{"encoder_arch": "conformer", "encoder_qk_norm": true, "encoder_experts_per_token": 2, "encoder_width": 192, "fusion": "cross_attention", "decoder_dropout": 0.1, "lr": 0.0042, "nesterov": true}
Rows from block 3 of the audio encoder of a small encoder-decoder audio transcriber, named by matrix and row number. Rows with one number belong to one neuron. Each number is 128 + 32 x the weight over its row's rms, rounded and kept within 0 to 255. All counts start at 0.
After each neuron's rows are labels from the 100 clips, of 14976, where the neuron reaches its highest value: "top examples" is what is common among them; "loudest band" is the band of the loudest frequency at the time of the peak. Only what is clearly more common there than usual is listed. The data: read English sentences (LibriTTS-R).
# fc1: first MLP up (encoder.blocks.3.ff1.fc1.weight, 384x192), inputs 96-191
# fc2: first MLP down (encoder.blocks.3.ff1.fc2.weight, 192x384, transposed), outputs 96-191

fc1.289 [123 145 111 115  85 128  88 147 130 112  96 150 137 179 138 138 175 109 141 115 208 160 147 142 105 106 133  82 140 117 106  40 151 103 142 143 127 144 110 100 150 172 144  98 125 113 157  79  96 115 105  97 100  43 110  95 153 142 160 118 149  77 142 142 144 101 172 110 104 155  91  86  84 205 122 106 162 187  92 203  87 141 144 150 154  83 109  65  48 131 160 148 126 117 144 127]
fc2.289 [ 71  81  74  82 139 181 191 170 127 117 135 127 140 129 126 109 131 134 161 112  95 123  65 130  69 103 169 137  97 145  93 135 117 149 150 161  92 107 139 159 113 177 180 135  75 116 125  61 139 120 116 156 170 133  88 155 120 122 138 162 120 166 128 158 131 149 147  80  73 138 212  94 159  95 124 108  94  65 102 140 133 136  95 172 160 144 111 180 105  79 106 161 184  83 101  47]
top examples: the word "you"
loudest band: 250 to 500 Hz

fc1.267 [ 94  69  91 110  74 123 126  96 129  86 103 139 127  76  52 112  95 109 177 160 142 187 145 166 201 157  95 165  98 109  60 146  86 120 118 192 123 132 172 148 183 110 144 141 145 100 177 187 167  90 105  99 136 158  70 104 163  69 146 122 155 164 179 110  90 185 118 134 113 163 146 127 119 136 159 105 176 105 106 106 119  77  92  74 146  80  93 166  98 109 150 140 135 110 125 139]
fc2.267 [109 190 159 109 157 141 144 135 151  78  75 116 114 147 127 142 110 143  82 115 121  78  65 147 145 186 178  57 145 103 143 121 141 148 148 149 120  81 155  95 151 173  98 118  47 137 196  76 164 162 155 137 132 178 123 160 161 146 129 164  97 107 112 152 145 147 146 102  90  94 105 145 144 127 103 124 143 128 119  72 123  66 134 148 195 142 100 129 146  94 167 141 120  94 156 128]
top examples: the word "you"; the word "your"
loudest band: 250 to 500 Hz

fc1.295 [169 177 100 124 183 115 139  93 138  82 130 108 113  63  81 124 138 153 130  89 102 130 150 130 118 115 104  86 128 110 157 155 131 172  40 186 113  82 107  95 164  98 118 183 179 168 118 109 111 151 100 107 123 162 136 112 147 154 129  78 186 111 178 108 130 150 154 173 149 143 122  85 104 116 117 152 153 134  55 117 111 165 107 124 121  88  59  84 129  79 147 137 158 106 129 133]
fc2.295 [121 171 138  84 118 116 107 149 144 123 126 101 142 163 121 124 141 130 136 182  90 144 119 183 173 163  84 148 115 108 137  91 167 173 183 164  74 142 123 172  95 117 139 193 147 155 103  98 107 114 147 142  92 156 100 131 139 130  94  83 103 157 131 165 194  89 126 127  69 130 115  82 165 143 172 168  74 111 137  99  90 150 134 195 168 118 117 134 130 144  95 108  98 103 132 158]
top examples: the word "you"
loudest band: 250 to 500 Hz

fc1.300 [152 102 155  95 136 115 137  94 109 101 151 188 151 180 130 133 127  82 103  98 175 129 110 144  57  61  92  32 153 122  99 109 140 149 122  95 158  96  86  74  59 133 135 119 117 154  88 156 105 161 102 165 126  92  74  86 147 161 152 133 131 141 113 119 127  90 155 109 174 128 101  85 177 108 130 135 115  64 110 177  98 129 171 119 130  89 139 170 129 129 112 142 110 164  80 126]
fc2.300 [132 137  92  92 150 161 155 191 139 110  93 136 130  86 102  92  89 100 170 116  63  30 110 141 144 162 124 152 117 132  44 121 152  37 145 167 164 171 173  71 188  53 165 132 106 132 122 113 166 152 196 152 138 151  70  85 181 159 161 167 104 137 132  92 115 143 148 152 153 152  92 118 119 131 119 125 107 144 152 118 158 174 104 138 132 164 172 115 133  91 157 145 119 138 110 118]
top examples: the word "all"
loudest band: 500 to 1000 Hz; 250 to 500 Hz

fc1.327 [152 145 154  95 102 132 124 144 156 141 159 131 108 167 124 118 144  90 174 120 205 179  99  95 135 163 156 153 142 105 133 162 156 118 228 128 117 137 117 129 167 179 159 122 193 133 108 113 165 178 117 115 124  58 102  82 122 137 130  66 123  71 130 145 137 110 137  93 141 128  98 159 126 189 147 130 109 164 124 115 151 169 124 166 105 156 160  94 131 118 128  86 134 102  60 192]
fc2.327 [134 118 109 103 145 158 172  83 141 132 130 115 106 122  88 140 116 164 162 100 143  96  73  92  85 117 158 145  84  99 114 132 107 147 154 136 128 142 106 134 165 138 199 117 148 132  84 136 117 164 140 202  77 115  69 125  65 115 146 113 169 103  52 114 124 122 118 145 106 198 170 134 149 113  78 193 110 139 118 109  97 121 146  86 109 147  93 173 101  72 121 172 131 132 102 101]
top examples: the word "said"; the word "could"
loudest band: 250 to 500 Hz; 500 to 1000 Hz

fc1.205 [182 179 103 130 103 182 191 166  95 170 135 127 143  96 197 120 121 110  97  70 145 104  87 143 127 148 162 141 150 113 159 115 120 119 155 164  65 116 138 146 126 116 145  82 160 139  58 112 148 128 104 108 171 166 136 122  98 107 164  93 156 140 109  84 150 128 171  36 151  88 142 123 129 163 154 162 160 136 153 107 130 113 113 151 150 139 173 159 134  96  86 117 131 136 105 157]
fc2.205 [111 174  81 133 113 136 156 148 125 115 106 107 115 112 177 118 108  57  94 124 172 161 161 172 173 104 137 138 139 138  78 125 116 142 156 136 101 118 157  60  97 144 130  66 121 169 144 131 139 129 130 158 165 148 133 146  93 188 140  76 130  92 124 123  64  81 147  84 175 112 158 111 154 159  55 154 220  78 165  76 172 175 116  61 149 168 109 126 127  90 129 116 122  90 158 115]
top examples: the word "said"; the word "cried"
loudest band: 500 to 1000 Hz

fc1.202 [178 118 163 160  92 102 121 131 111 133 178 132 173 160 204 109 139 152  93 150 126 121 187  90 154 127 111 101 107 149 142  84 159  78 121 161  79 177 183 127  93 121 127 108 104 126  77 152 109  88 158  79 121 101 218 150 112 100 194 128 162 106 132 143 109 179  87  84 118 110  94  72 100  72  91  86 123 164 143 124 157 171 141 125 106 120 106 100 154 126 145 133 127  84 165 102]
fc2.202 [134  82  86 150  92 113 135 123 148 120 170 153 177 216 130 135 127 109 140 103 165 143 126 137 138 124 176 139 124 118 134 128 103 180 102 167 162 100 113  49  71  87 111 107 129 132 138 194  97 142  94 101 127 115 149 153  99 171 120 202 168 195 165 147 113 146 118 148 149  99 124  99 140 109 160 138  85 131 166  97  31 119 119 102 144 135 123 132 142  94  86 118  94 102 174 122]
top examples: the word "it"
loudest band: 250 to 500 Hz

fc1.218 [124 175  73 128 137  96 145 145  85 100 184  95 167 150 102 123 124 137 168 140  99 176 142  77 110 175 187 154 148 158 137  98 122  81 136 107 162 155 118  70 128 150 143 139 124 191 149 106 112 162 156 137  86 144 180 102 147 170  58 107  75 134 150 133  93  78 107 173 151 155 134  74 151  84 105 118 142 112 165 177 113 100 116 132  96  75 158  85 109 162 134 187 148  73 122  73]
fc2.218 [143  92 100  61 153 165 200 146  82 153 139 107 115 117  70 132 119 109 170 161 121  73 163  67 133 131 170 113 157 173 155 151 116 105 152 142  67  77 162 124 144 156  80 112  97  87 113 101 176 181 120  83 134 116 201 138 122 136 120  90  71 132 119 169 177  67 181  71 162  96  59 110 133  62 129 121 122 162 115 136 126  64 148 156 110 225 156 125 100 139 135 149 146 153 131  77]
top examples: the word "should"; the word "not"
loudest band: 250 to 500 Hz

fc1.277 [103 154 100  82 130 101  81 122 152 147  96  79 102 119 133 135  73 133 111 123 117 162 196 117 189 170 157 115 150 123 119 140 127 176 179 130 135 127 143 170 112 155 103  50 113 144  96 102 145 145 112 151 115 145 117 138 110  79 152 112 106  89 135 176 102 132 146 110 166 142  92 147 108 162 185 163 169 131  77  93 112 128  97 164 138 147  77 115 134 129 117 178 146 114 139 162]
fc2.277 [ 91  96 125 148 135 165 113  94  95  84 114 155 119 159 182 102 121 149 137  80 134  92 160 118 176  58 133 159 144 130 112 148  82  83 168 150 194 129 185 118 166 111 184  98 130 131  79 114 139 140 132 122 116 122  91 160 116 179 160 107 116 147  97  84 192 234  99 105  75 125  98 143 101 158 168 116 122 145  92 153 138 143 118 113  93 128 190  96 127 179 163  82 139  95  85 146]
top examples: the word "was"
loudest band: 250 to 500 Hz

fc1.4 [159 147  82  93 135  82  61 153 148 122  71 141 127  59 160 117 117 118 179 123 123 138 135 128 145  90 146  93 115 183 152 135  79 119 194 107 152 184 136 123  87  93  85  38 205 130 114 124 175  91  78 129 197 121 133  89 143 106 163  86 150 183 115 136 154  83 151 132 116 160 126  58 141 148 143 150 178 143  80 112 138 149 133  64 107 161 158  98  85 140 135 120 134 137 132  93]
fc2.4 [162 135 106 129 124 122 142 126 117 133 127  80 131 128 125 127 109 142 178 161 139 105 130 100 141 110 156  96 214 110 144  86  83 187  98 113 116 134 127 185 133 151  78 146  91 103 106 139  97 147 142  97 149 140  36 155  77 144 154  83 129  87 109 141 150 112 194 115 141 157  98 120 114 133 109 180 168 123 120 108 134 145 111 142  95 176  84 145  88 108  51 118  88 143 184 158]
top examples: the word "said"; the word "you"
loudest band: 500 to 1000 Hz

fc1.127 [121 103 128  67  96 125  95  81 164 200 147  59 114 128 144 112 113 103  80 112 129 121 128 150 109 145 135 144  83 143 188 157 139 120  88  86  89 104  90 133 172  87 166 142 123 139  85 119 147  90 149 159  91  99  87 143 127 152 147 129 161 116 144  76 113 116 166 150 148 140 125 160  73 129 142  91 104 108  80 122 100 166 188 101 114 136 119 121 120 142 174 166 145  77  88  90]
fc2.127 [136 133 169 125  78 109 170 156 164 131 102  96 105  86 169  81 144  51 115 151 167 169 170 117 128 135  93  96 124  92  67 158 151 157  96  89 140 159 146  82 107 130 121 123 131  96 129  98 149 180 131  67 133 115 105 110 113 122  80 133  78 116 182 169 149 133 173 142 133 125  77 132 102 158 139 133 136 132 111 162  72 160 163  92 108 150  93 149 126  91 164  96 165 112  33 184]
top examples: the word "was"; the word "it"
loudest band: 4000 to 8000 Hz

fc1.283 [119 125 141 122 136 167 151 138  72 134  98 102  88 115  92 145 117 119 153 132 155 172  39 137 194 167 212 118 151  79  67 156  92 184 158 163 105 141 116 121  73 130 123 154 155  88 123 103  84 167 137  91 175  32 172 149  57 152 152 135 186 173 127 121 153 124 135 153 158 168 118  85 142 151 134 140 138 150 135 113 193 155 157  88 155 143 123 154  59  94 101 170 157 121 152 119]
fc2.283 [158  96 104 123 157  98  97 152  85 117  87  94 181 130 163 126 182 116 138 168 129 120 129  89 141 115 172 116 197  30 116 126 154 100 149 102 138 137 110  87 142 100 115 166 119  95 161 163 134 124 133 197 158 137 133 118  79 145 178 133  58  93 105 185 104 142 134 177 156 151 126 126  96 175 187 104 114 174 157  79 145 137  61  71 131 132 124 139 162 121 102 105 148  50 221 107]
top examples: the word "said"
loudest band: 500 to 1000 Hz

fc1.204 [ 93 119 119 116 128 131 169 133 147 154 145 127  97  93 148 117 103 105 153 180 118 160 139 125 142  82 141  77 110  75 133 151 105 128 138 131 139 138 150 115 146 131 192 158 120 125 103 150 188 118 122 117  87 124  77 139 140 180 107  88 153 137 118  87  94  81 140 193 104 140 128 191 109 121 121 122 143  46  91 152  93  92 120 123 106  65 103 156 114 132 182 104 150 124  98 131]
fc2.204 [ 87 164 105 127 136 104 222 119  75  95 105 117 105 108 163 150 109 160 192 137  99 184 186 137 129 179 185 102 103 105  97 109  51  85 159 121 124 153 116 123 144 169 101 107 142 128 117 113 152 164 120 160 101 136  99  88 150 138 151 144 155 129 148 136 138 145 142 113 122 144 134 189 109 127  68  68 167 138  61 130 152 126 131 104 124 156 132  93 123 113  87  66  75 173 136 150]
top examples: the word "was"; the word "there"
loudest band: 250 to 500 Hz

fc1.169 [112 107  74  97 166 131 127 134  98  84 149 150 189  97 183  91 124 105 145 165 174 181 141 138 151 134 173 141 144  19 138  91 117 129 191  60  97 171 120 120 201 151 128 106 148 119 126 148 189 179  88 126 168 139  89 133  64 138  95  88 146  89 111 108 171 109 117  99 133 131 113 182 149 176  98 123 149 123 125  82 215 128 175 106 117  94 150  88 184 106 131 120 163 127 114  92]
fc2.169 [123 148  91 132 101 130 158 126 161  71 170 134 131  97 150 122  86 139 162 126 180 128 151 158  92 185 121  98  95 137 151 104  63 154 160 176 127 135 160  77 138  95 163  97 156 152 102  70 135 174 123 131 144 102 190 100 112 120 135 107 117 132 154 125 100 143 182 193 136 127 139 186  87 132 147 107 207 118 129 118  62 148 157 148 180  71 118 176  83  60 107 115  77 130 120 112]
top examples: the word "had"
loudest band: 250 to 500 Hz

fc1.49 [130 129 193 108 153 142 138 121 153  78 168  78 142 134  94 124 135 105 112 107 108  90 112 109 113 182 212 110  84  55 100 178 148 164 178 130 142 100 114 141 108 151 119 108 157 165 132 100 144 114 145 168 115 136  86 132 141  86 123  91 122 141 165 126 135 102 115 149 126 117 111  92 160 120  85  81 171 121 146 148 109 138 188 142 178  81 179 166 126 108 138 114 180 101 110 151]
fc2.49 [104 117 128 102 128  71 143  80 141 136  98 200 128 119 167  94 138 163 125 103 121 178 112 161  78 179 187 165 114  85 106 142  77 142 155 121 185 104 141 108  88  90 115  79 172  95 182 136 109 129 129 126 145 135 128 134 147 135 123  93 137 165 123 119 167 120 111 130 162 159  92 169 186 150 104  78 133 114 140 177 109  94  88 160 112 120 131 172 129 118  62 105 118 139 134  69]
top examples: the word "which"
loudest band: 2000 to 4000 Hz

fc1.179 [133 165  86 118 158 151  93 112 143 124 130 108 135  54 142 138 148 152 164 131 154 129 182 166 127 161 112 120 139 149 170 119 117 122  84 154 112 157 152 178 157 116 126 122 147  86 123 116 146  94  85 129  94  47 149  84 103  31 106  93 135 159 156 102 135 145 148 164 121  85  58  87 128 118 145 141 133  54 120 109 112 144  72 106 114 107 222  60  65 146 190  80 166 125  91 163]
fc2.179 [134 124 104 100 168 139 124 112 149 113 138 128 131  98 141  86  85 141 169 185 127 120 135 141 102 203 115 129 153 154 124  70  79 110 119  51 165  65  47 128 171 111  61  89 170 188 141  76  96  86  77 124 123 126  91 132 144 117 133 113 156 152 133 140 139 147 147 119 139 119 175  93 192 198 119  98 129 112 138 109  91 168 114 106 130 161 159  43  64 133  91 132 127 147 121  96]
top examples: the word "was"
loudest band: 250 to 500 Hz

fc1.273 [142  55  80 132 135 119 123 102  77 162  73 153 153 126 146 163 116 146 145 109 153 137 163  86 143 169 128 142 147  37 162 134 178 125 134 149  84 150  56 146 131 146 156 165  76 119  71 138 129 160 110  95 128  90  85  96 150 107 189  72 144 130 122 125 224  98 101 161 138 138 164 113  74 144 110 126 133  94 120 120 141  55 137 125 158 153 143 152 121 122 147 133 132 151 138 172]
fc2.273 [169 145 165 127 148 115 161 137  76 158  75 101 117 114 155 155 111 129 173 145 166  87 211 105 119 120 127 140  86 178 145 145  99 121 140  60 122 121 100  97 147 131 142 127 129 147  76 100  73 100  74 145  87 173 157 148 106 132 110  75 146 131  84 103 133 186 108 135 155 111 124 184 111 174 134  98 178  97  81 113 159 168  97  86  90  75 119 103 107 110  95 145 130 111 129 101]
top examples: the word "were"
loudest band: 250 to 500 Hz

fc1.316 [115  91 156 125 103  99  88 178 132 113 137 126 114 131  81 138 128 141 107 161 133 222 172  72 102 128 147  96 158 160  86 136 158 117 102 101 114 148 164  75 175 168 102 162 201 158 103 183 137  59 123 152  84  54 149 110 140 112  88 158  99 104 156 148 117 136 146  59 139 175 173  92 113 105 139 130 140 148 165 189 146  98  85 127 109 106 132 172 113 130 158 105 134 118  86 115]
fc2.316 [102 149 160 133 123 233 159 164 149  96 129 141 146 124 175 198 115  95 125 157 112  98 137  34 103  91  86  94 122  79 125 148 147 111 183 143 151 118 101  64 112 128 114 104 135 120 118 149 157 129 105 128 105 138 159 129 129 146 153 161 143 165 107 116 144 154 149  86 116 129 110 131 140 100 133 191 133 129  95 134 116 139 115  70 142 118 152 159  88 184 134 176 172 185 189 135]
top examples: the word "you"
loudest band: 250 to 500 Hz

fc1.94 [ 94 159 137 137 130 116 148 134 106 158  82 126 134 103 129  30 113 150 120 138 159  90 157 151 160 149 149 132 113 121 133 158  95 147  93  81 159 137 147 109 145 144 181  79 169 137 105 107 130 175 109 101  81 159  72 142  84 167 162 170 115 108  97 215 107 113 163 104 171 183  99 120 186  83  74  87 172 139 112 102 166 125 118  71 165 118 156 130 110  80 143 107 123 131 136 122]
fc2.94 [127 155 159  87  83 126 156  50 129 152  83 133 172 191  74 165 124 151 176 124 147 137 110 126  66 139 160 134 115 150  92 152 174 119 134  85 126 150 137 115 133 165  92  79 153  94 141 121 130 107 186 109 137  62 101 157 100 127 139 102 133 126 127 167 142  93 129 154 136  68 215 122 117 140 142 131 164  95 119  81 143 129 160 116  89 161 119  89 130 125 138 151 110 149  34  96]
top examples: the word "said"
loudest band: 500 to 1000 Hz

fc1.270 [140 172 144  97 146 169  75 145 102  82 103  81 113 203  92 141  99 114 162  70  96 160 121 113 138 137 133  35 100 109 142 133 165 118 156 120 131 140 132 102  78 134 127 123  92 120 108 142 101 107  79 151 160 138 101 161 149 181 131 107 100  94 113  68 110 114 151 179 165 114 152 109 132 152 129  61 115 140 120 157 170  84 150 131  98 158 166 149  86 156 206 144 172 113 189 156]
fc2.270 [ 58  91 103 127 144  67 139 100 122 167 161 142 104 128 163 140 156 159 146 121  85 226 112 137 149  82 117 137 134 193 109 120 147  81 116 136  94 180 135 110 170 122 138 142  90  97 132 124  81 145 136  88 123 126  76 110 159 167 129 124 159 179 153 206  98 133 108 127 131 201 106 152 137 127 148 121 118 145 115 166 102 109 142 161  68 195 174  75 142 112  92 104  74  87 115 137]
top examples: the word "was"
loudest band: 250 to 500 Hz

fc1.86 [122 117 130 161 139 136 152 154  96  85 163 104  84 185 130 147 150  50  98 171 149 157 123 158 177  97 128  96 173 169  94 148 170  92 109 209 161 202  88 101 172 105 117  78 151 175 161 108 129 112  86  94 105 157 124  99 170  72 171 148 132 165 121 141 128 112 140 139 173 183 107 125 108  86 162 142 152 120 104 130  87 167 158 144  91  97 156  52 129 123 103 159 123 100  91 101]
fc2.86 [113 142 128  83 130 132 157  98 139 148 149 133 120  78 154 128 158 106 143 137 119  93 104 114 131 113 128 127 120 168 165 152 114 124 148 126  44 138  90 123 167 128 202 127  44 127 156 142 119  29 145 125 124 113 160 104 166 122  85 149 127 138 117 117 109 135 119  65 170  95 144  68 152 135 149 158 133 164 142  86 115 139 127  90  88 117  93 123 140 103 106  96  93 174  83 136]
top examples: the word "the"
loudest band: 250 to 500 Hz

fc1.344 [110 105 124 125 158 145 118  95 171 130 161 109  91 155  94 128  91 140 116  75 117 170 138 196 130 174 158 132  97 167 118 135 152 152 149 121 105 101 133 143 111  91 148 121  54 139  92 133 170 168 117 184  87 171 178  88 154 157 160 127 122 105 116 209 143 144 169 103 160 110 132 221 108 121 104  92 137 159 126  79 141 103 158 180  79 102 138 146  55 122 152 133 140  89 137  97]
fc2.344 [128 192 141 141 150 129 124 123 189  69 113 169 146  71 140 135  95 118 168 154 108 101 140 112  77 192 170 172 136 111 108 109 150 107  98 159  97 177 155 163  86  80 162 162 146 111 156  81 112 123 188 174 131 164  99 102 214 137 119 133 128 137 122 119  72 136 163 126 112  83  67 163 130 111 113 125  83 106  98  72  94 203 115 148 110 174 184 132 143  98  68 166  34 106  71 102]
top examples: the word "the"
loudest band: 250 to 500 Hz

fc1.229 [123 168 137 107 141  79  62 131 150 147 158 190 115 144 168 158 109 119 138 118 110 198 119  79 128 200  87 169  82  84 150 156 133 162 116 138 114 166  99 114 101 175 187 116 169 123 150 121 101  99  93  46 128 147 122  68 139 105 203  86 171 117 133 157 125 158 119 172 153  73 166  89 142 159 123  96 117 165 146 133  77 169 195  89 150 201 140 142  90 134 181  89 109 150  99  77]
fc2.229 [136  92 136 160 177  61  66 129  71 144  98 108 154 122 149 115 172 151 161  86 141 125 118 156 127 180 178 140 161  70 137  87 164 171  87 175 154 139  85 127 214 130 111  79 113  89 166 146 159 104 137 147 162 122 114 103 112 122  92 131 144 117  88 107 116 129 106 142  66  82 195 153  98 127 141 100 147  93 124 130  98  76 100 146  98 129 155 152 148 155  79 174 155 150 187 120]
top examples: the word "you"
loudest band: 250 to 500 Hz

fc1.177 [168 172 159 134 142 135  85 152  77 128 110 128 137 199 115 103 115 131  78 119 155 159 110 148 142 161 110 117 149 129  76 113 121 155 186  93 133 118 182  94 174 120 134 157 116  84 161  97 146 152 156 106 108 155 118 137  99  97 117  94 110 140 209  68 127 137 136  96 143  87 142  87 184 148 106 128  65 141  99 134 154 152 138 106 130 125  82 107 105 158 172  77 125 119 126 119]
fc2.177 [140  92 146 163 133  97 128 169 205  56 101 150 146 121 115  89  46 110  90 140 176 136 167 116 151 140  88 110 166  98 175 138 131 107 107 117 143 171 145 119 106 129 137 154 136 125 115 120 103 176 127 142 120 164 163  97  76 109 115 135 138 149 129 161 138 137 183 181  95 149 108 112  60  80 133  64  78 110 174  82 103 126  77 129 131 193  98  61 148  94 182 149 108 143 141 169]
top examples: the word "said"
loudest band: 4000 to 8000 Hz

fc1.9 [107 111 139 118 132 104 124 108 123  70  93 169 170 110 151 175 122 117 110 134 128 131  85 152 153 152 118 114  55  77 129 105 156 132 133 199 157 158 129  80 113 137 182 150 146 161 123 139 135  98  77 129 156 195 108 100 133 100 173 151 166 152 144 117 164 148  82 118 116  84 128  92 106 176  74 131  72  57 172 116 137 113  65 148  66 131 149 169 135  89  85 191 174  72  83 176]
fc2.9 [137 148 137 116 149 127 122 121  96 128  77 134  91 129 148 100 145  95 126 144 129 136 165 112 130  77 170 116 113  91  83 123 126 129 134 133  90 167 142 166 151 155 147 142  95 133 114 224  94 133 101 139 128 145 118 163 104 123  55 105  88 173 123 123 188  75 119  90  59 136  93 154 162 119 178 110 173  63 185 157 127 125 140  61 138  99 146 185 152 126 117  87  55 168 157 149]
top examples: the word "the"
loudest band: 250 to 500 Hz

fc1.201 [110 128 183 111 144 126 172 133 107 175 234  94 139 146 101 164 138 147 128  96 129 153 159 114 104 121  80 120 107 104  98 155  88 122 128 105  86 115 161 131 164 115 103 122 149 127  53 104  92 128 147 106 163  72 140 155 141 127 186  95 189 179  90  80 140 118  96 185 142 119 169 169 162 107 163 120 146  96 170  85 150  75  94  97 122  98  49 190 133 106 121 121 152 154 179 165]
fc2.201 [126 134  97  89 174 162 169  97 122  84 123 162  73 122 129 136 151 154  96  94 145 160 122 116 148 130  86  82 139 171  77 145  98 109 123 141  77  99  77  98 141  56  83 112 148 175 175 203 131  87 103 163 131  79  86  79 104 101 129 162 149 161 197  87 105 186  96 140 100  68 111  98 150 176 111 128  97 177 108  87 116 171  77 135 128 125  61 105  86 110 154 110 171 157 131 102]
top examples: the word "they"
loudest band: 500 to 1000 Hz

fc1.254 [126 129 138 130 131 153  92 141  76 147 142 119 209 149 140  33 132 155 106 126  88 170 104 120 133 162 141 124 168 192 106 203 126 174 120  92 127  89 145 163 128 151 100 167 125 127 123 142  63  65  56 102 145 137 119 102 126 109 148 173 162 163 111 160 128 138 136 127  89  97  70 159 113 179 135 131 151 105 146 125  81 110 141 129 178  52 118 153  69 145 138 113 175 129 151 172]
fc2.254 [122 131 134 163 122 137 115 135 155 163 106  83 136 144 128 127  65 132 122 103 154  90  73 126  87  57 188 133 109 140  86 141 149  92 172 113 104 164  89 148 118 147 136 129 148 122 191 124 155 149  95 134 153 181 133 158  80 103 101  98 153 157 146 130 202 132 135 117  82  53 124 137 160 123 136 133 149 118 232  91 204 116 115 114 120 149 148  80 134 118 139 131 132 120 140 175]
top examples: the word "i"
loudest band: 500 to 1000 Hz

fc1.328 [117 145 127 133 164 154 128  54  97 153 102 103 142 197  49  93 117  90  78  92  93 129 103  93 166 144 161 121 102 142  87 125 114 149 165 164 154 115 131 136  88 141 122 122 131 128 111 124 123 158 105 104 137 119 136 104 153 124  82 115 150 158 118 146 163 151 124 122 159 219 212 114 101 245 196  88 110 122 118 118 151 165 137 101 109 103 138 107 152  88 103 131 132 138  73 122]
fc2.328 [204  74 157 137  92 179 168 100 184 126 139 134 128  36 170  87 113 106 102 110 100 163 145 118 187 116 100 142  51 139 143 108  71  89 133 175 126 164 108 133 128 122 181  89  73 146 191 151 105 145 130 121 149 188 126 127  99 118 130 138 129 143 141 147 151  99 131 131  64  76 145  86 135 121 150 147 163 132  76 111 170 175 144 150 110 154 116  67 153 118  93 182 134 109 137 112]
top examples: the word "then"
loudest band: 500 to 1000 Hz

fc1.10 [116 145 137 194 148 106  80 101 169 144  96 157 124 166 162  49 133 137 138 124 175 143  87 173 156 122 132  30 129 169 141 174  61 128 135 128 118 187 187 150 184 138  97  91  90 141 167 142 146 125 155  70 106 124  87 149 130 100 106  86 146  97 113 103 101 179 136  67 144 130 164 135  71 157  96 144 109 101 105 133 137 102  59 159  73 121 126 131  94 131 170 170  95 119 110  82]
fc2.10 [137 156 105 164  98 179 113 119 113 138 113 141 182 150 176 128 127 147 127  59 140 184 137 154 146 122  66 158 127 160 131  80 136  85 175 183  94  59 145  89  85  86 101 146 153  71 139 112 199 151 166 117 168 122  92  68 176 143 145 115 105  88  68 161  96  81 122  89  91 136 140 223  82 154 149 144 162  87  87 173 113 134 111 150 160 108 130  73 113  94 105  61  84  96 163 126]
top examples: the word "it"
loudest band: 250 to 500 Hz

fc1.81 [ 92  91 177  77 102  97 117 185  81 107 104 113 156 177 117 125  95 164  64 161 151 181 113  84 160  98 172 150 121 138 177 124  84 157 151 149 148 133 120 101 151 112  82 125 147 126 133 127 181 148 172 113  83 172 141 106 139 132 109 116  73 112 199 177  98 111 151 141 130 140  92 156  69 130  98 184 148  97 112 200  97 157  77  73 177 140 147 138 107 104 121  97  97 155 122 103]
fc2.81 [117 111 146  57 133 200 153 138 117 193 121 115 132 140 121 132  51 189 133  86 201  83 110 118 103 125 144 153 150 135 126 122 122 123 139  61 150  85 110 120 100 151 108  95 188 139 137 171  91 121 140 118  95 164 114 196 119 109 130 111 130 134 121 144  99 100 141 134 121 146  82  97 113 134 115 117 145 109 115 172  77 120 112  86 143 147 100 152  65  92 168 149 105 161 122  97]
top examples: the word "about"
loudest band: 500 to 1000 Hz